Rows from block 10 of a small multi-label audio tagger, named by matrix and row number. Rows with one number belong to one neuron. Each number is 128 + 24 x the weight over its row's rms, rounded and kept within 0 to 255. All counts start at 0. Numbers have three digits each.
After each neuron's rows are labels from the 100 clips, of 14976, where the neuron reaches its highest value: "top examples" is what is common among them; "loudest" is the band of the loudest frequency at the time of the peak. Only what is clearly more common there than usual is listed. The data: single notes of musical instruments (NSynth).
# fc1: first MLP up (model.blocks.10.ff1.fc1.weight, 768x384), inputs 192-383
# fc2: first MLP down (model.blocks.10.ff1.fc2.weight, 384x768, transposed), outputs 192-383

fc1.659:105155125177131135162097135179142195141096125089136106116106162147097118109134130104155118144115125171115097156121123136112177114138120166125090088156116111129194148121137122151156169143091114183111145126103115148122136175155136121138125140105093127139129112110108101104119145129170080136136116125108103162151121131127149127105118162134131120150168131111116128124146102128147104098088118088105137180124089094138110137107166146124152112100139120110124172137123131141123138112125152135110093107133121142108127141204176119141168190126118120124094135142126139100119111147158124164
fc2.659:129133151122111106119153076135121143137123119170137119089087144132098155130123166152106132073088170138092119153097134129198130160150087115179140130149107143113157135106131102115103142102141126141094141128105172084128129139118141099128114117141126149097100083170181159178132172155177180105103170109135138151162133127159107111164149160094126156122144138151145107103108159145127164135125134097106086150122142107095159140126130117158103118132110159104137109142158101141177064160138108098129175138112140173121095158111134109156139152123088112092133150153121136101138134115122163131
top examples: octave 6; octave 7
loudest: 1000 to 2000 Hz; 2000 to 4000 Hz

fc1.113:132082139187152142132123131159135150121119131132147119159160126152088110136168143143111133107120091127158108084108102123104138143130117143171102102145127098114130133102139137124152140099083108107159122085127141118156167119143105127134101106092140076155097113117118143139104111161125101163114127136138128122131171158126141123148115131149122107144110161116113108128134125145138104142096130134131131089169095091090100149088094124141100160121156130108088136157162148139165151153122146139128116155129133151157100145130191137110128098112109118128166093111065121145173145115133146114
fc2.113:156152115114127088118143129104113129091119132151130146124122152113126114101089114141148133128115142166081169142136105126103147081130135106106127194117109157094126115116118125104162114119169144133117132157106134105131115136149137127113113123137119170082114088154172148129155131153094147105127132169135127126137095117146108121130101112121124080119160141102112168142146118114161139110112170108104132161127115125138167126133144156124137119116140181174167091129129164134119132152144151162137141160128081133121151125148127077157150138172104130117105121091150107106103115152106115153
top examples: octave 6; octave 7
loudest: 2000 to 4000 Hz; 1000 to 2000 Hz

fc1.71:108116099092101136115148183108102079121111124128140121111143091106155134110177145097132143148164109156119110131156100145147089113116133107158140168139133113106097133165134107072086189143125175150080135101153140098106127141096134130133158140114118138132151120118137099135111110113086116104163164108158103095152161143185159089131098147075132164103089137124112119141142162153107123174121172128118102182154106151123111098147128145134110145130140170130136132151148112088103125108087098147148137151154124110116171158127136098119125089142150113120130146078145123144154109126131145138
fc2.71:139126119141126158104152113088133120187116121146116127149090124176144166118142119108137147141124121097097101180104111095127101161124120091154111111152172128138118135152105181183121102130092102116115119143132065174122144101117100161114160138178194174127103156098122110125121127140094103121140132161075116123103125120118137134136094116136105137156169117172141097148095105127077158113134098101109170096124163097143121176101118123112163125122089081153099131112127125133125090110131109119136114083104187100107139108139151167116099150100127141166120134112118119146155208152131127114
top examples: pitch class C; octave 6; octave 7; note: C6
loudest: 2000 to 4000 Hz

fc1.705:144155136116102133126135126152172146134087126128089076153134137162103138104130147131154129116091111136153137140130084089144113166143122102129146137135134149108149119115107087182122141155097068106178150098125147149121139148106119092130109110130135145095109099135076101098146162119101135132115096110149126140093147106180169140108133140155133082137139075177143144160104113151077127138088106152125138128109169138188137174159161169093087142156150126122150156101139124152173148084134080125129166130144113106101127136107106084155123122156124084109105151159117149093145123124133127170
fc2.705:095119139127112163109115134106108145110106151140154127142172136144112130148132132155118099116085138110094093113151135167126152105102111141158078131130148113113115065135131143139149145124157117167074087105154122093090096120154084136131153124120099115126167141137119135108110104123169103072096126081133144108207158142098128085126068129128100132151140116098103146119141142150202140132147147113145107146131132123095139132142166116128107133134140129130149101129140169126111131146168147150147122152128104139141111142156155142108130154136132124092093107167151158128159139116152149157
top examples: octave 7; octave 6
loudest: 2000 to 4000 Hz; 1000 to 2000 Hz

fc1.567:108149103124131145114150112133101098136106131117119162077104164092098137137126152136115119141117101077119128099138112099147133117162164147134128178122169163135125118132151167126173110136137194082159128127159179126140133151143128133149108101140160137165158146116137097168149122131122131120127105096152151172147154145117126151098050148116148164103135188121143147127142124154098198113135126136091111146129128159094151151143113122144137146130121106132181084131127133100177141152082082132148112130099118114153087123140097113127097074110144179136143144117176111126165146122101130143
fc2.567:109132137078147154109165113125112126121102125085131149096148096142144123102122083166094088123119158130162144154147143107121148089114153121101155117139133081146145096114115086130173113128111163125096127138072103127118117152085159135125102101125094156129124164114112102127148173119156081100160156156144096076111098082148153110146161130077137131131097142153133155164163128137121078107126147147135137128078114105123109135118148141120139115129099129107124121104140108112120146132153106113106076103132122130129157141108124127101129146168140108042149148109147105124122120112117096135
top examples: octave 7; octave 6
loudest: 2000 to 4000 Hz

fc1.73:112093147119142179123129100151141118114155108126139170112174168101127116105126133138082143116135151124099158116085131154093114167171121078159132090139110127073130142114108122146177174113119135103149139159112163123111133141144165120161120149150106109148097131112155161102091118120179108163112106168142140139155141146160122140138154103103085103180151128121126086132150121178086121105128139155097147126118111152101121122139112181162138148116154140141111114105129128127137109116150136131147133138099140142109072153157135116155099126102150130098119122116085138136108102121136109123
fc2.73:086141137148107064136124127123073060122145150129134132141135154137153102148110138113144143157129130154167118115120141093125154115106121155138152130092138121127084164145170157137084134140131147119116121131130107140130115095101087113123134140161150137118153117125068112122160159114150162123140136116137096155121139111113185127143120141127165141140120118146148166091127160147177145154139086092106155161121128092135150138117135114141115099123127136134130119149130121103113167139129133082194082135140087142140204133125154113105158146101103140157146099134111154141104112130109160123
top examples: pitch class C#; octave 4; note: C#4; octave 7
loudest: 2000 to 4000 Hz

fc1.451:110156124108156160157104158104130143155133118134118177123117132117133044117135116104116125100121158141160082090133189149165161113118143192107090149140133094117159181131137096111127121120131107143148116143122144132138141074089158135120127116142102161133105173150111125129136102128145093135123149140127135146145147112122127110097123167157152129153096106119128126143140114127104128104111116141166128141175111127156164125140159102124130118091096158140152120118136139134135136135121090121122138118128130155106150083111136114098060155132127156113117124139139156123105146109129176114
fc2.451:120130153113135120105128101145143145135150117143174099165117178160121164144129133158144123130144119137123142140117063132109100151114132132136140081101132167124082064119099171161139128146135127108100121137115129130071105165139118083145130161134124118110111108102160090135108153128068090102090139075127118136134118124126111120150154134126097116133183132145183129101083132094127118155159123147089115113100178162127150144133102126142135155150142103133098116131147107127124097103115099159131091139113135145108120130155135134138148093129145114107112135139135100084102104122182113164
top examples: synthetic; octave 6; octave 7
loudest: 2000 to 4000 Hz

fc1.240:185111106137127147135160107123124151135104120141131110130117103159156093158101115154147110115100131149121148121146124174170113117095152110145119148150110141095119123156107125116106158148151090118131122098125103130136131077147169113074137126070155119087121094169105144150092117120111165140098137109176080116123144137168118109142123129102135124148130130152146123125092097137174125149131117169109144133152162130060128126115120150114107182111158126119112139138120128126185124146203146135147126123165176094117159083138159124091139145139132142109146101088085116157103078127166154156
fc2.240:157145120085153108146114111130112173099132154131130094120096118146136140125101092086108113105148097091164152137141119113158207109141093156132085109103095120124106123108119117152118065103114139077136135121103139114120127125108111154140148178085146135171130170083149114142145132154123175130101179170131142130164115121140140119136087158122114127122097135099160137174156130101125120113168089102133104126136097128121128133132100096137101112106113139163151125131122154122131153126138142113135098136152086126169144129099096095167162143132103117167141134144140151100105144142110150131
top examples: synthetic; bass; octave 6
loudest: 2000 to 4000 Hz

fc1.719:097163146098137083123114139145099140136143147144154160127127148136155136164166124114150147153100151131111128082111116111118126102108134113120129144109140163146068099158137099088123105101110110111130093162160114127112195106144105138124138135074096102071125113148127176114111125093129130142139138106162139141127133114130103115131138163181179095151122138143130170134112120130175098106141136144137111097134147159118154157116141136131107140150088177141111187092149136133166162096150135144137179139142138107101140144140102154150143115137121095127187134142105102139132104135151133129
fc2.719:145090126132138119107122133114140144118109101118105104130118113123072136133122101150174107113135133110124161165128129119144157152142145147115128099149151117173114127125129098174144117088154105117132120142129177127147145121105133117146127089142125121127101172087141076130143108167131163128180140149152111164117115149110128163117114125135130119142144118095092141150152125155171139142123105097117135128116109137130138153125123143099150141113214119134090109136118158107105120125142122151124113087116091082121125102168137081165144107108134149126145084155115120120126123145084080170
top examples: synthetic; bass
loudest: 2000 to 4000 Hz

fc1.308:140146115155136126107125139127137115108126129087120116135103134126164102120147115122112155109119126170132121140146172108140107120149124104151133055111128069108124157102161143135154124150127105150137139196106132145105133119148115170089139124131162097078103110091129128148183131149096127148078128123129178106105091148152122171127113121137131124120125144137145107124095132107133098162145133131137121133102145122157104131177140183056129180155182117135106088121113139129108141099158116122125174179145167138083121118151127167133112132085121100131146137115086129123092153147078172132
fc2.308:134152105121146107121108128145138140138112133185140147115189111116125133124148127145137098121151164104134097112132104123125143165085077141102134167153177176140095079143102134146114147126076159112155080064119174080138129100128122108143155118098092079161145144071130115139142132136163098106159120106140097172132137114126095121141146121105115133132122180113135127157144130116145174114104121106133108144167120087127173137127106132128148129126102113164142139084136135094132129162114124134127134150132113089089136150127172117154124128102143142132105116128108115124157133142144075100
top examples: octave 6; octave 7
loudest: 1000 to 2000 Hz; 2000 to 4000 Hz

fc1.355:105148107136135082138133123129094129112124102114088152096118182138113114104116130151133131149165129114172106079084155107115103129141122105161118149132135126131107122086082116174175132134138160137111091133118117143110118099171154087160152182166113136096149152131083106114129125100107110162136175080137134142089137135119096114175153134092116164158132159127087136118132136141121110103158102139121105131109113124124143121133146135150121183140158163149133084139087095102143106094146113207133136142149196126147144135124172140125114158109139091113166138119160139126113125151125129133
fc2.355:120134117079125083168148134117138125127146165102148109136138069124128162105150119120131116145140117119110150138161103083165147103142124137116070085138124106119104109120156148169119146148125089177127121136097101124131118150133123136096153110092200129166144141135155148195116168174152082087132098179167106161168124120124119147104135151107148143141099113135118114112194137127123125148101106110128115114179173103133089148132140119118161162136090084164122136086151113142107168143098122101118120090130124118119103113180094117117130080155116139117116095138116074128140118125134127107
top examples: pitch class C#; octave 5; note: C#5; octave 7
loudest: 2000 to 4000 Hz

fc1.402:125106131134100094123127105127114128161102094169139154138124107154082119136106177090109135140125143109113144123119168108163134145122125116129163164133135145124090153197125117085119154146180122128105214166149108135148153094132137136111188107115179142098100132102094097134114097079136145139126109139142133098134131118172124163132094120107170100140097174114148105175129177103124179116182125118104130097078109159088129141081140102140159146130142140104154113158102139109148110128166096111153113116117100141133112121087149116096098152136134134093103143092138112162122131133157118131
fc2.402:099145143144079118146153123162162122126137158118114112189154140135117125166092134148157104140132142112157094130123098122104116101136144165140151126150139092115110116096137135147152117124136108137130152075162117120102108126137107129139134117165133131126118140113181117088140146175167117090150150092112103141127121090133127115112126117132110114110148111130155149145113099086107159145144116129143078137186134132169154151140158103127079107161138107143121144152148060172146148138142134133143094119104154110157142125152153108147124094136136142126164161108152123136132119124124077116
top examples: pitch class B; octave 6; organ; octave 7
loudest: 2000 to 4000 Hz

fc1.279:135130126111120121137105117106106114132095126127132130137184141114137183153166131129116125125127125155148143178161090145126174158140140133122126131134103115119129149145092156100146128130122113116146103126102125142110085129126129135126126167153100115141114176126111146138115101109151121164092157146103139115151173134123131117121116155141129132128121145152134115096158157126161102153145123168124149075128122121111114155105151193148148081105144178158075063117110133126151156116121148111140150174168117128125108117102118111123137096078142093157139117162140092095119157215118149150
fc2.279:143122166114155079103178123098129105139094097130078167152141149098153090114119124104138124145155113144116085131104142108132120098086117164097173102122134135155107179127142111144139117104144140155158134119105131119115130097103126135145132191126114107147120138117150135189146139098109140118114126113118116191172112129106118119172152134110119136192119170144142118114135125160106108147093196087145133097123123113178153118158143135109089124107085149075122107177111125142133126100113094158102111104153112113154122126153131140141115109110123108131142099120095132137122145115130134101
top examples: octave 5; pitch class C#
loudest: 500 to 1000 Hz

fc1.377:118087113160147103151116116135139178100142108119076155105101181152139111126179129155146146131135107104106109132154134133097125180134146098145120121086129129100123159139145139122093100153126124096127148122117150146118134131165171133111105127153138116149092100128115125132150113118112136119156114150146118131097135163140119110104154127156106139080110105120077111116136108118111182107119110130142104137111134163129145121059125168130159134094165172119107094116135102078149116134152109120151066178167100138128098114155133092141132124172152185153104146144148155116148133111123162123
fc2.377:123130101094136110099110113178121108110092156160101132098174123146123075126147177104122135112112159122124149116091128115144101178116083110129116125160080178118132156144071120154137124084134124131133155198138122108156142109136131121092136135129159211134099114087140167129139176136125144118122138130127127106137123158130090101135110109102158089146115110119126141125158144174158134108164138080110145109148134105128167117167135101141078113149132136135120129114167071129100125115145099118082119141089138113119174149170138124140102134112130116135124106125174113126139130101139115136
top examples: octave 6; pitch class D#; octave 7; note: D#6
loudest: 1000 to 2000 Hz; 2000 to 4000 Hz

fc1.217:097113096165123127165136134102154102129123128127104158147122133118128165129124132117131147146144128140095122126104119141104164123157097106189100130194124126113163106070103103131144127149131147138123107159119116123143099100131110167118099141172161113103104131149128128150129131098143119148099103117157109139135139169163107143116123092086109132107174133071141118133089107140090121126130121120095142132163160078165165135149142133129115091105090110086126097123097110180139136161105142082123145126098146146167102155145138132130132096130156139106129103136081130154122074125152114113
fc2.217:158118109114138125154116140117168136123140133146185135114109133176142133073110107153114147117106131171142132071117131118155112109142114107084192142089126129135101138134172133089107171114131100120129133138146118118106107120133139108124117118161162139145152133177129113147148167112117172130165141147099132138161155119134128108129099151141088113140071130172151148110148156109170118089165126117099116171119120084077114133108108141151133153152102092204156160148176126115120110094142153179144131131127141122118136122079159139128153117146163137144150126150147148121123147153111165130
top examples: octave 1; octave 7
loudest: 2000 to 4000 Hz

fc1.722:159121131198129191110127134119151099157110112094128124155105168094109152141119140142154142128141153144129157141160133127096119134140134133121117113132109060112120104143123109161162159175140100116127120144118106143136161184158146128153131085125130085102137094096083183139132165136160155112143135128124153139123095170103112141135152152130153130163151082139115131127135174157114141121133118113148103113101124107170108070149099147151120080123085147138129102109108124165144095174100166110131149140092135127117111108159132125097157129116145165114123168122149114178153142126116130152
fc2.722:101139135085117090127165093104122129104142102198152136118124107160162152132129147146092120142151108127138121132121123132111144120121124110135139126104109121142168106154131166118145129137153174190127141165077130125127165133116123113108129158110094105161126124165131132124164137139142100142104162146144155163164130136158132104134141120136094091105165133141109147140120136095101109119138176148150146133146128087084126085149112108142087203143089124148141169154118135126083145167130104140165110142125175131172130159106122173109148140121100112103121118150127113099143076166148148114
top examples: octave 7; octave 6
loudest: 2000 to 4000 Hz; 1000 to 2000 Hz

fc1.63:090155105098109117157133148199091112104111105101162190100136111131092149088135126105119110126122115116146127115094106182147134093153144151153059148179116099119152071130175163116160124161112117157119172112110136133163105144148139123148158128086109120130140099094123097124147116165111107080133149162139122150131166088092110141127133139131139152131120103124150105105153144127168142150146158132117129085116167120123123113170162159162148107107151153120119112149136124144132162122142119098134144109107140147102144148136130122137149099145125130134104127121102122139126166102152136129
fc2.63:129151119141123131144120135085096104163140125123152139154147110129104122134148094161152131169155094107179141085149118103127182094111108152156116153090114142126129118125126142166140115171132107101127117100093169164068103114117061118128126083156155143106143136127121149116109153098085097125108142140101110117110147189138129133139154133102118171115139101129109139159188184134079115117140084121143124166122111120116126131068141187101127144107125132116142100141126147148154134104125113134186152165099142145131126139128111116116122117112143144145097107154161110117146153164137108172
top examples: pitch class C; octave 6; octave 5; octave 7
loudest: 2000 to 4000 Hz

fc1.578:139066137134106131128123087130122140152093110116139104154136152117122108115115135142127111138119123084108137119110087143119122131090146138108149140150102135125136172174131119080160081143109117123123135097133112136097140118122151137105144096117149137123148139119180123139128116124144114159120140130114106164139122130103102142090091161105088144133147083140113152110136141148137115118121116122106071136166160099143103126137135165113195161081175099105135150127094112139131166131138092149119122134096149107129130162119141137187156103142086132173135146164153162151128148149102111108
fc2.578:138103152120159111130134200152075156132179115111106136127139148128114138106133115109139145117158134143144118139152109105174116116157111124129106156120123117120117107109121118177117108132124126090090140149145138167129166140118164185113119145149171149119151080098089098131153133098128128108090085097154121096136108150125141141127136137107172132071086148145174117166127134139130166169120132142162116129112105121137121116144176097142089125093061135155116115149115131121135133112109149110131130144152113114138106117154177118127106086133166158121146102144083145095131153121117116126
top examples: octave 5; pitch class B
loudest: 500 to 1000 Hz

fc1.305:133155133137126110154150131116139112081138052151127140103125161142112141158183112171145148099113131101142105153146141112129133145161133127107148143105151140131116124118114158161108128127167174117152107127140136058134130171137195053133141135124144114126142148124119143138105158144097090147090129113104145154168117134153096100138150088188102161164173136171132095133073138125127132154099157120137124140116083115148100102153121137096150112148136175143117135116132090113133126096096107103108101133137147116110069152193103144101143164077108138112116138165107128172117164113139160138
fc2.305:081121147128135089142125116093128111116122180120124160123125127112133117137126149135110149154172083131099163136138100144123126136121076134119131163174119136142112153123122154116183077155126144149111160145162116126174130120160109115119115130119119122162146113131118132142160151125151124071161148109178147149146108130121155123162117103093138130122095121106102132125131115134163116131173119169114129117124132069112146138109119150114125123109107104082089109108149163131125145121135152146148116071176139180136146149149092093148145161143123120111122115101088107152120101185102159136
top examples: octave 5; pitch class B; note: B5; pitch class C#
loudest: 500 to 1000 Hz

fc1.443:165136130103139133130124113095124147144146143139125137172159134108138136121084131159164107159121111148118095145159133148138112149145131129123112147141115170137135133156139107140131158109160156109130151114130083115117113081094137138134116143102134165140115164108123085177114134095110132213121153114157096121164154140151129126107110120093163121127150139153106118102107105104159115155120129172150192096138123111137123169196138144114104094087137104134109124159114104127147128136077103114128118125096123134153145136156124126152126136140124057139123107108099078146153146127125099118
fc2.443:121113112147137097138112104119083088128154125142148096123128121107146151173173111089140146106104111127118117092102116113104143084135143122100164079112141138136146154144099141097116114132085120082140140155108160147118119087147157129128127135136114144106117115187123113142139134128146191121140102147117184187087157107078133138148123125147122078124086134108130153069112127156117111101109148094110162136112102082160151137132083162124136121182108155110118160153127121116155132091169159140105115130134106112171119157128133119162125112081125127137148143144132138131109128143129161124
top examples: octave 5; pitch class B; note: B5
loudest: 500 to 1000 Hz; 1000 to 2000 Hz

fc1.167:110078133082173092110147099111158138098127129112133150124131109094113160169205177127144126128082149131101120138127089146114098148115119099155132144163150167150095127119109153120144140108169150142110109123112156129130138116137143060137155103147128138086148091112083135143122149136113109112135162103136114113121119128127129109106132136127122151125121076170123124141144167072101106145098179141153165102133105103129145090072123137114123140083099154127129100117162169116134138141112133128134130125137122167119130137133103138118113156116133113138114090074129106121155134156124131136
fc2.167:137131108143091169136115116118086084136112107141137129160126159141171130121077121144145115179175129129128127123109117145115161110170101147128096094120140096110122121105127168126146123186110138121109136140126076139157116123116088155074116173132143103140127099130166163158149131137126144130089114106112142162146140130170141159145140143108099114150169155136118170150108104174104133141079122140161108129167148115147107155154090139136145150146136133096141147101106122141111106127133101159118146077077211125149122125119127118102139132109081100130114115126136147158155136130101158134
top examples: octave 5; octave 7
loudest: 500 to 1000 Hz

fc1.528:130091096100155111124156147163122088098110133139081151142116112109117128119140101110113152133165153090125125131106130123116098128127134112132165122116156098131144118127152123143148132144175139120157142127122139125084167148091111102155132111148140086113128158126146147135107139130141157103160162114096144104132130128135129116198106148148161146093137145117134145094099111120093105156112160098144096086141112150125124120132138112107156193107113141145154114134136133119171127154174155098097170122104112113164121153144120177088118146105167100141116138117190087156184153171109141135
fc2.528:132128140154112146068155138144083137154123112142193126118144135170133152094142139163149131155152164134142126143129118104108137111127139131157137152114133055139122118137132127104143120138154144128098109164160082114168119128122101142083188119117120161153132091132172099110158115137083083111079114127185065154162107122155136125104142122104117125191119108140150130163189153110132135150160149170137146136163153125151126130110137121150113125138137123089123105101141127119113124146081126137153081128092159122093157135085150071116112147112057111103123115139128148133153115094102119145
top examples: synthetic; octave 7; octave 6
loudest: 2000 to 4000 Hz

fc1.41:123150135128176103141117114145126114119142119180130139134138159132144147146124095108135144118113141124085118115111130113127126141115157162106103134145118142131123110173113127081124145117139137127143123095135150138123147138107134157139120119093128135135107147134165143166102143141135170156114120141094112087121136098144102121140148147135157088138144159163149116094136092110172082139110171126171124131107120091134123129145156117111078169097109139172127108124143147135113139210138128119126140144163172075170135152127139142121143144144134088129130150108147121111115124116090146168
fc2.41:114114144091112133181123121103070141148115158122124122103145120093144110103100137101164114084067139151145114100133104138146144118130132132118195148133116123131103121099114121134132123196135140120121091175115140140121147139117136109138110152119108079084120139144125164128129091144171124133088110145135125106107166151117101128202174156111138116134111141100165133123162093105195134106146138117134113075114113118134161165138132143177143112103125153122121149130130168170188142150121151136138089132105133135134090127119123089114133134138082094102161135143129112149116135136122147102
top examples: synthetic; bass; octave 7; octave 6
loudest: 2000 to 4000 Hz

fc1.501:116169162136123129121114112134139154140122109166109088120144150135095097145125169124113106104102084113109098181116127146166128131120136161108156108138126117144187134110124107131149154142144132105134137154094163140162122142124117127122141097103106095107108136096092148133099157124119173096137138168144102137130131122105166108127183149133144165138151108134143092107101101134151115143109149072106157135134092104113115115089145139173108122087164149134108167120162101149197112172152141109125111150154107125132108156117106120161128114086126129124108088090170128151168116137139138117
fc2.501:150118149084112075152125113115090128093141129118162131128149111108097137139099117121133182145121127133135157134122124146104163136191117101114129151118141136095141132160154138114149100150111099167098138135102093088116094128164133136165116134086122118098107146153126131109147134134159144171093116088085136094140162125152091125177129130108117088106157139119086147155130125134137127107137117183147131107132109132126157141170138145116167112101080163087119087118121159133111128129080136137150089150100116146169151129145162153139141107187121095122140123087117166101131123173124135122
top examples: octave 6; octave 7
loudest: 1000 to 2000 Hz; 2000 to 4000 Hz

fc1.287:110132094134150136121147138148119110119123099149145169108130068122141137143163159128155114097175142105151122103132135146133119143107164119176102134110132137144123107096114105100111086119094148123085167117138136081129124114133140107140108085109170082161085163121121108124129155114120089138192146131140130157132142128159095098152122142148160091144114138128120105139145150111133094113124145088084162135105128138156146115135125106144140151115090139128100146130138125099122122125134130092168146090127131114148144127099103170103131097151124186082116125107129113099127141136135107151
fc2.287:156119110171095128159118111145131122132098125109091171147111180111129135125100130113130097138162135158065117190121107142158091118148156144102154093139116114162106119128144081098092152132151151158119125137138120134124137133102059148111163081115069130120190114090135092150136106123158146106169104091095148111115126116131133134126080104178096159090118163132164137147120106180113133156126105168127142105107153080097147102145141081130110108127102147163157098152120100118116135116145119140155087143103115107115123096139120139132179147141140121130149168151153119108085125182129112118
top examples: octave 5; pitch class B; organ; octave 6
loudest: 2000 to 4000 Hz

fc1.270:107105168160123094153124127138117139115120143109109126137120140153115064135163144120123090103113131174093116168087080142105127159163141123082099084139118113140121114159114133134162138096115171150140109152102114107131125099121170134096117125076097106128135162121181179083112147152154142149124116155119107102130132140096127133164154126146142122111114122102102165139131127131200121103144126135118127093127099124160164134096118138124145076110188132135104142107125147160142103110138168121137120154137119138166160102106139113115131134133105146156138109107122088135137170132106119145
fc2.270:130128203097114107123106144162110162119144097110122107096140098079157109131112162151108140142139167107128146137185131131165133109132101156135151151150079108134111161091136130117143108093159128143134170143109161152115179130131131120125144160096114111103132104134147155169103119124102157131165148113132129148112085099116127154108133136157135077144123141118120080137176079140143121161132117147152123088168104168113086159153109109121133162135121150123090129111116103086129140122078100130088107080128123139135123095161130112129094075117128116120166116146106130121149132094133108099
top examples: synthetic; bass; octave 7; octave 6
loudest: 2000 to 4000 Hz

fc1.212:131164106133122124096149135138108131114094132147130128084145112111112153122151097132155098095127125105078102099111122122121177116118137107122166126127112139113169132152132181094111158155098149129121144135081128120150171148146178100129121092098148097158114088131162153149139155151128184180097144161108145146114114140124134127169121112097142141184121115131123149112128095149183114132089142088088145118150155058109118107152132123100121152115167174149094126122125157118147111120104118130120118140133142111107133151149146128153132132118105142131138205071162113098157161157125139137
fc2.212:136142112110103108140141126087111077139133146147143135143152144104108087141092158105121137110097123153151100080123133125156128158117138142100118100159096129115155127113131109128141111148160108137110127150110144134130141117096121171164108178085160133131115156136113156133169150113126095096094080168163093100128129118131139140133150164114115125122127125130135114127149139113181146068112174152133118124106070107157154153125146163161141148118145155136116137139142103142138130098130163144155151120138089113138127127123127105128124129136139110120175137171132136152153080154141170146
top examples: synthetic; octave 7; synth lead
loudest: 2000 to 4000 Hz

fc1.540:167128094106110125117132136098105122092158100112106142086132112123155187091130153131110134141157143180136149110147140099107139125158129130147127144166111098105102147135169110140125143104160145159110145147153132111078140154103138104134181142119126089111129105117095202166175102154111125126162104105126110102134139150093062127135107113089127136135153122129111140128126162138084105137130130135096178109114141081184077117139136101179138165137134153085148122117080129109088103154125159122143135145095112099134129112145118128127113116124145120064111138126134117154158082136127148107
fc2.540:090130131145138176132130099125117104138084144170121144142102126106123138128133114122171116115123105087117120149112107133126125158099118127126140086119152101143127089152135123126112157138111107150135111102109098141169133127092153147089075175104098135129110154137127077135110151135102137093091124140143144139113086112164145141134124123098111147154160119162101148146141126111154183167147139086146148117201117049141130128124132134107131169145142096153101157154160115155149107141165140152085140121093170110137144134152132146125125155127111119169154113122179150121113132129105086146
top examples: octave 5; octave 7; pitch class B; instrument family: organ
loudest: 2000 to 4000 Hz

fc1.419:173127137150111114133135107117174089090125134138162139168169178099093174123133122140142103135136156095158105104114130133124153115128092136148150067137072162100132146120144126121162146145132171122148124108128135141141125117132171130152118144107134096149136140097080111121143090135102145159144136120100132135129115119116125156119090125128167115156083097160121156120103150167165078123141179090127152128127144122149147125138137141078079125132099169107096121102145159086130144181109147139121104103131138113110128153157169136131142147148112121143146115161088159120158108137150152124
fc2.419:141114162090138137143112149138101079152103116155142128133140146098165132121121074083158135095138092130119127111092107156101172105123125154146136124140096110125101165145113117131152107125114186111088137134095129125119151112140148129108099112110136131155127131117169110122111125120125158144092141193146077147163174133161154122153126112121153149131149139140153145118131102110098148171039193151117162093119131080102150127158099131132127158130115140102076126146138098126133115175146123170155179101143139169097144155157090126126131136125097099114148088121089117115138173194104135115
top examples: organ; octave 5; pitch class B
loudest: 500 to 1000 Hz

fc1.37:121118133125147121109132111133085126158107145159135085099148139104115134142147103154167114161123086093148091123144124139116181144092144121124132142064129136149126082136132096141106113119123092106118130135142135120135115141082170113159129105121164147113143126163097111092122124154048119169120144095145129112095170117151106146115163110127115109113095123121150154150096138194112179150109127102130166129141135143110178138146110156166099146155123116165100119094131081138168108135142113136127139136152103138115114144135112152119115124159123099087170089117111120149144107140168123135
fc2.37:126094144110117111120119117126100125130137098153113085108103080132122141149102126123096138143115121104126115125117168096135123111121119174124126140160123109142123120101158133165197130119125093145133120119137130111125139147152137112104108131111116085133110068081161154122128131112158152165124117163130126148158126116084149134122087112154129141167165168126150132109127137133135089125100108128128135145117141113100139083148119096114127142137122126120131181114085140119117150163154193132101163146130147106132155108102154120117112121086120166147145133135158120115168123113084158157
top examples: pitch class C#; octave 7; octave 6
loudest: 2000 to 4000 Hz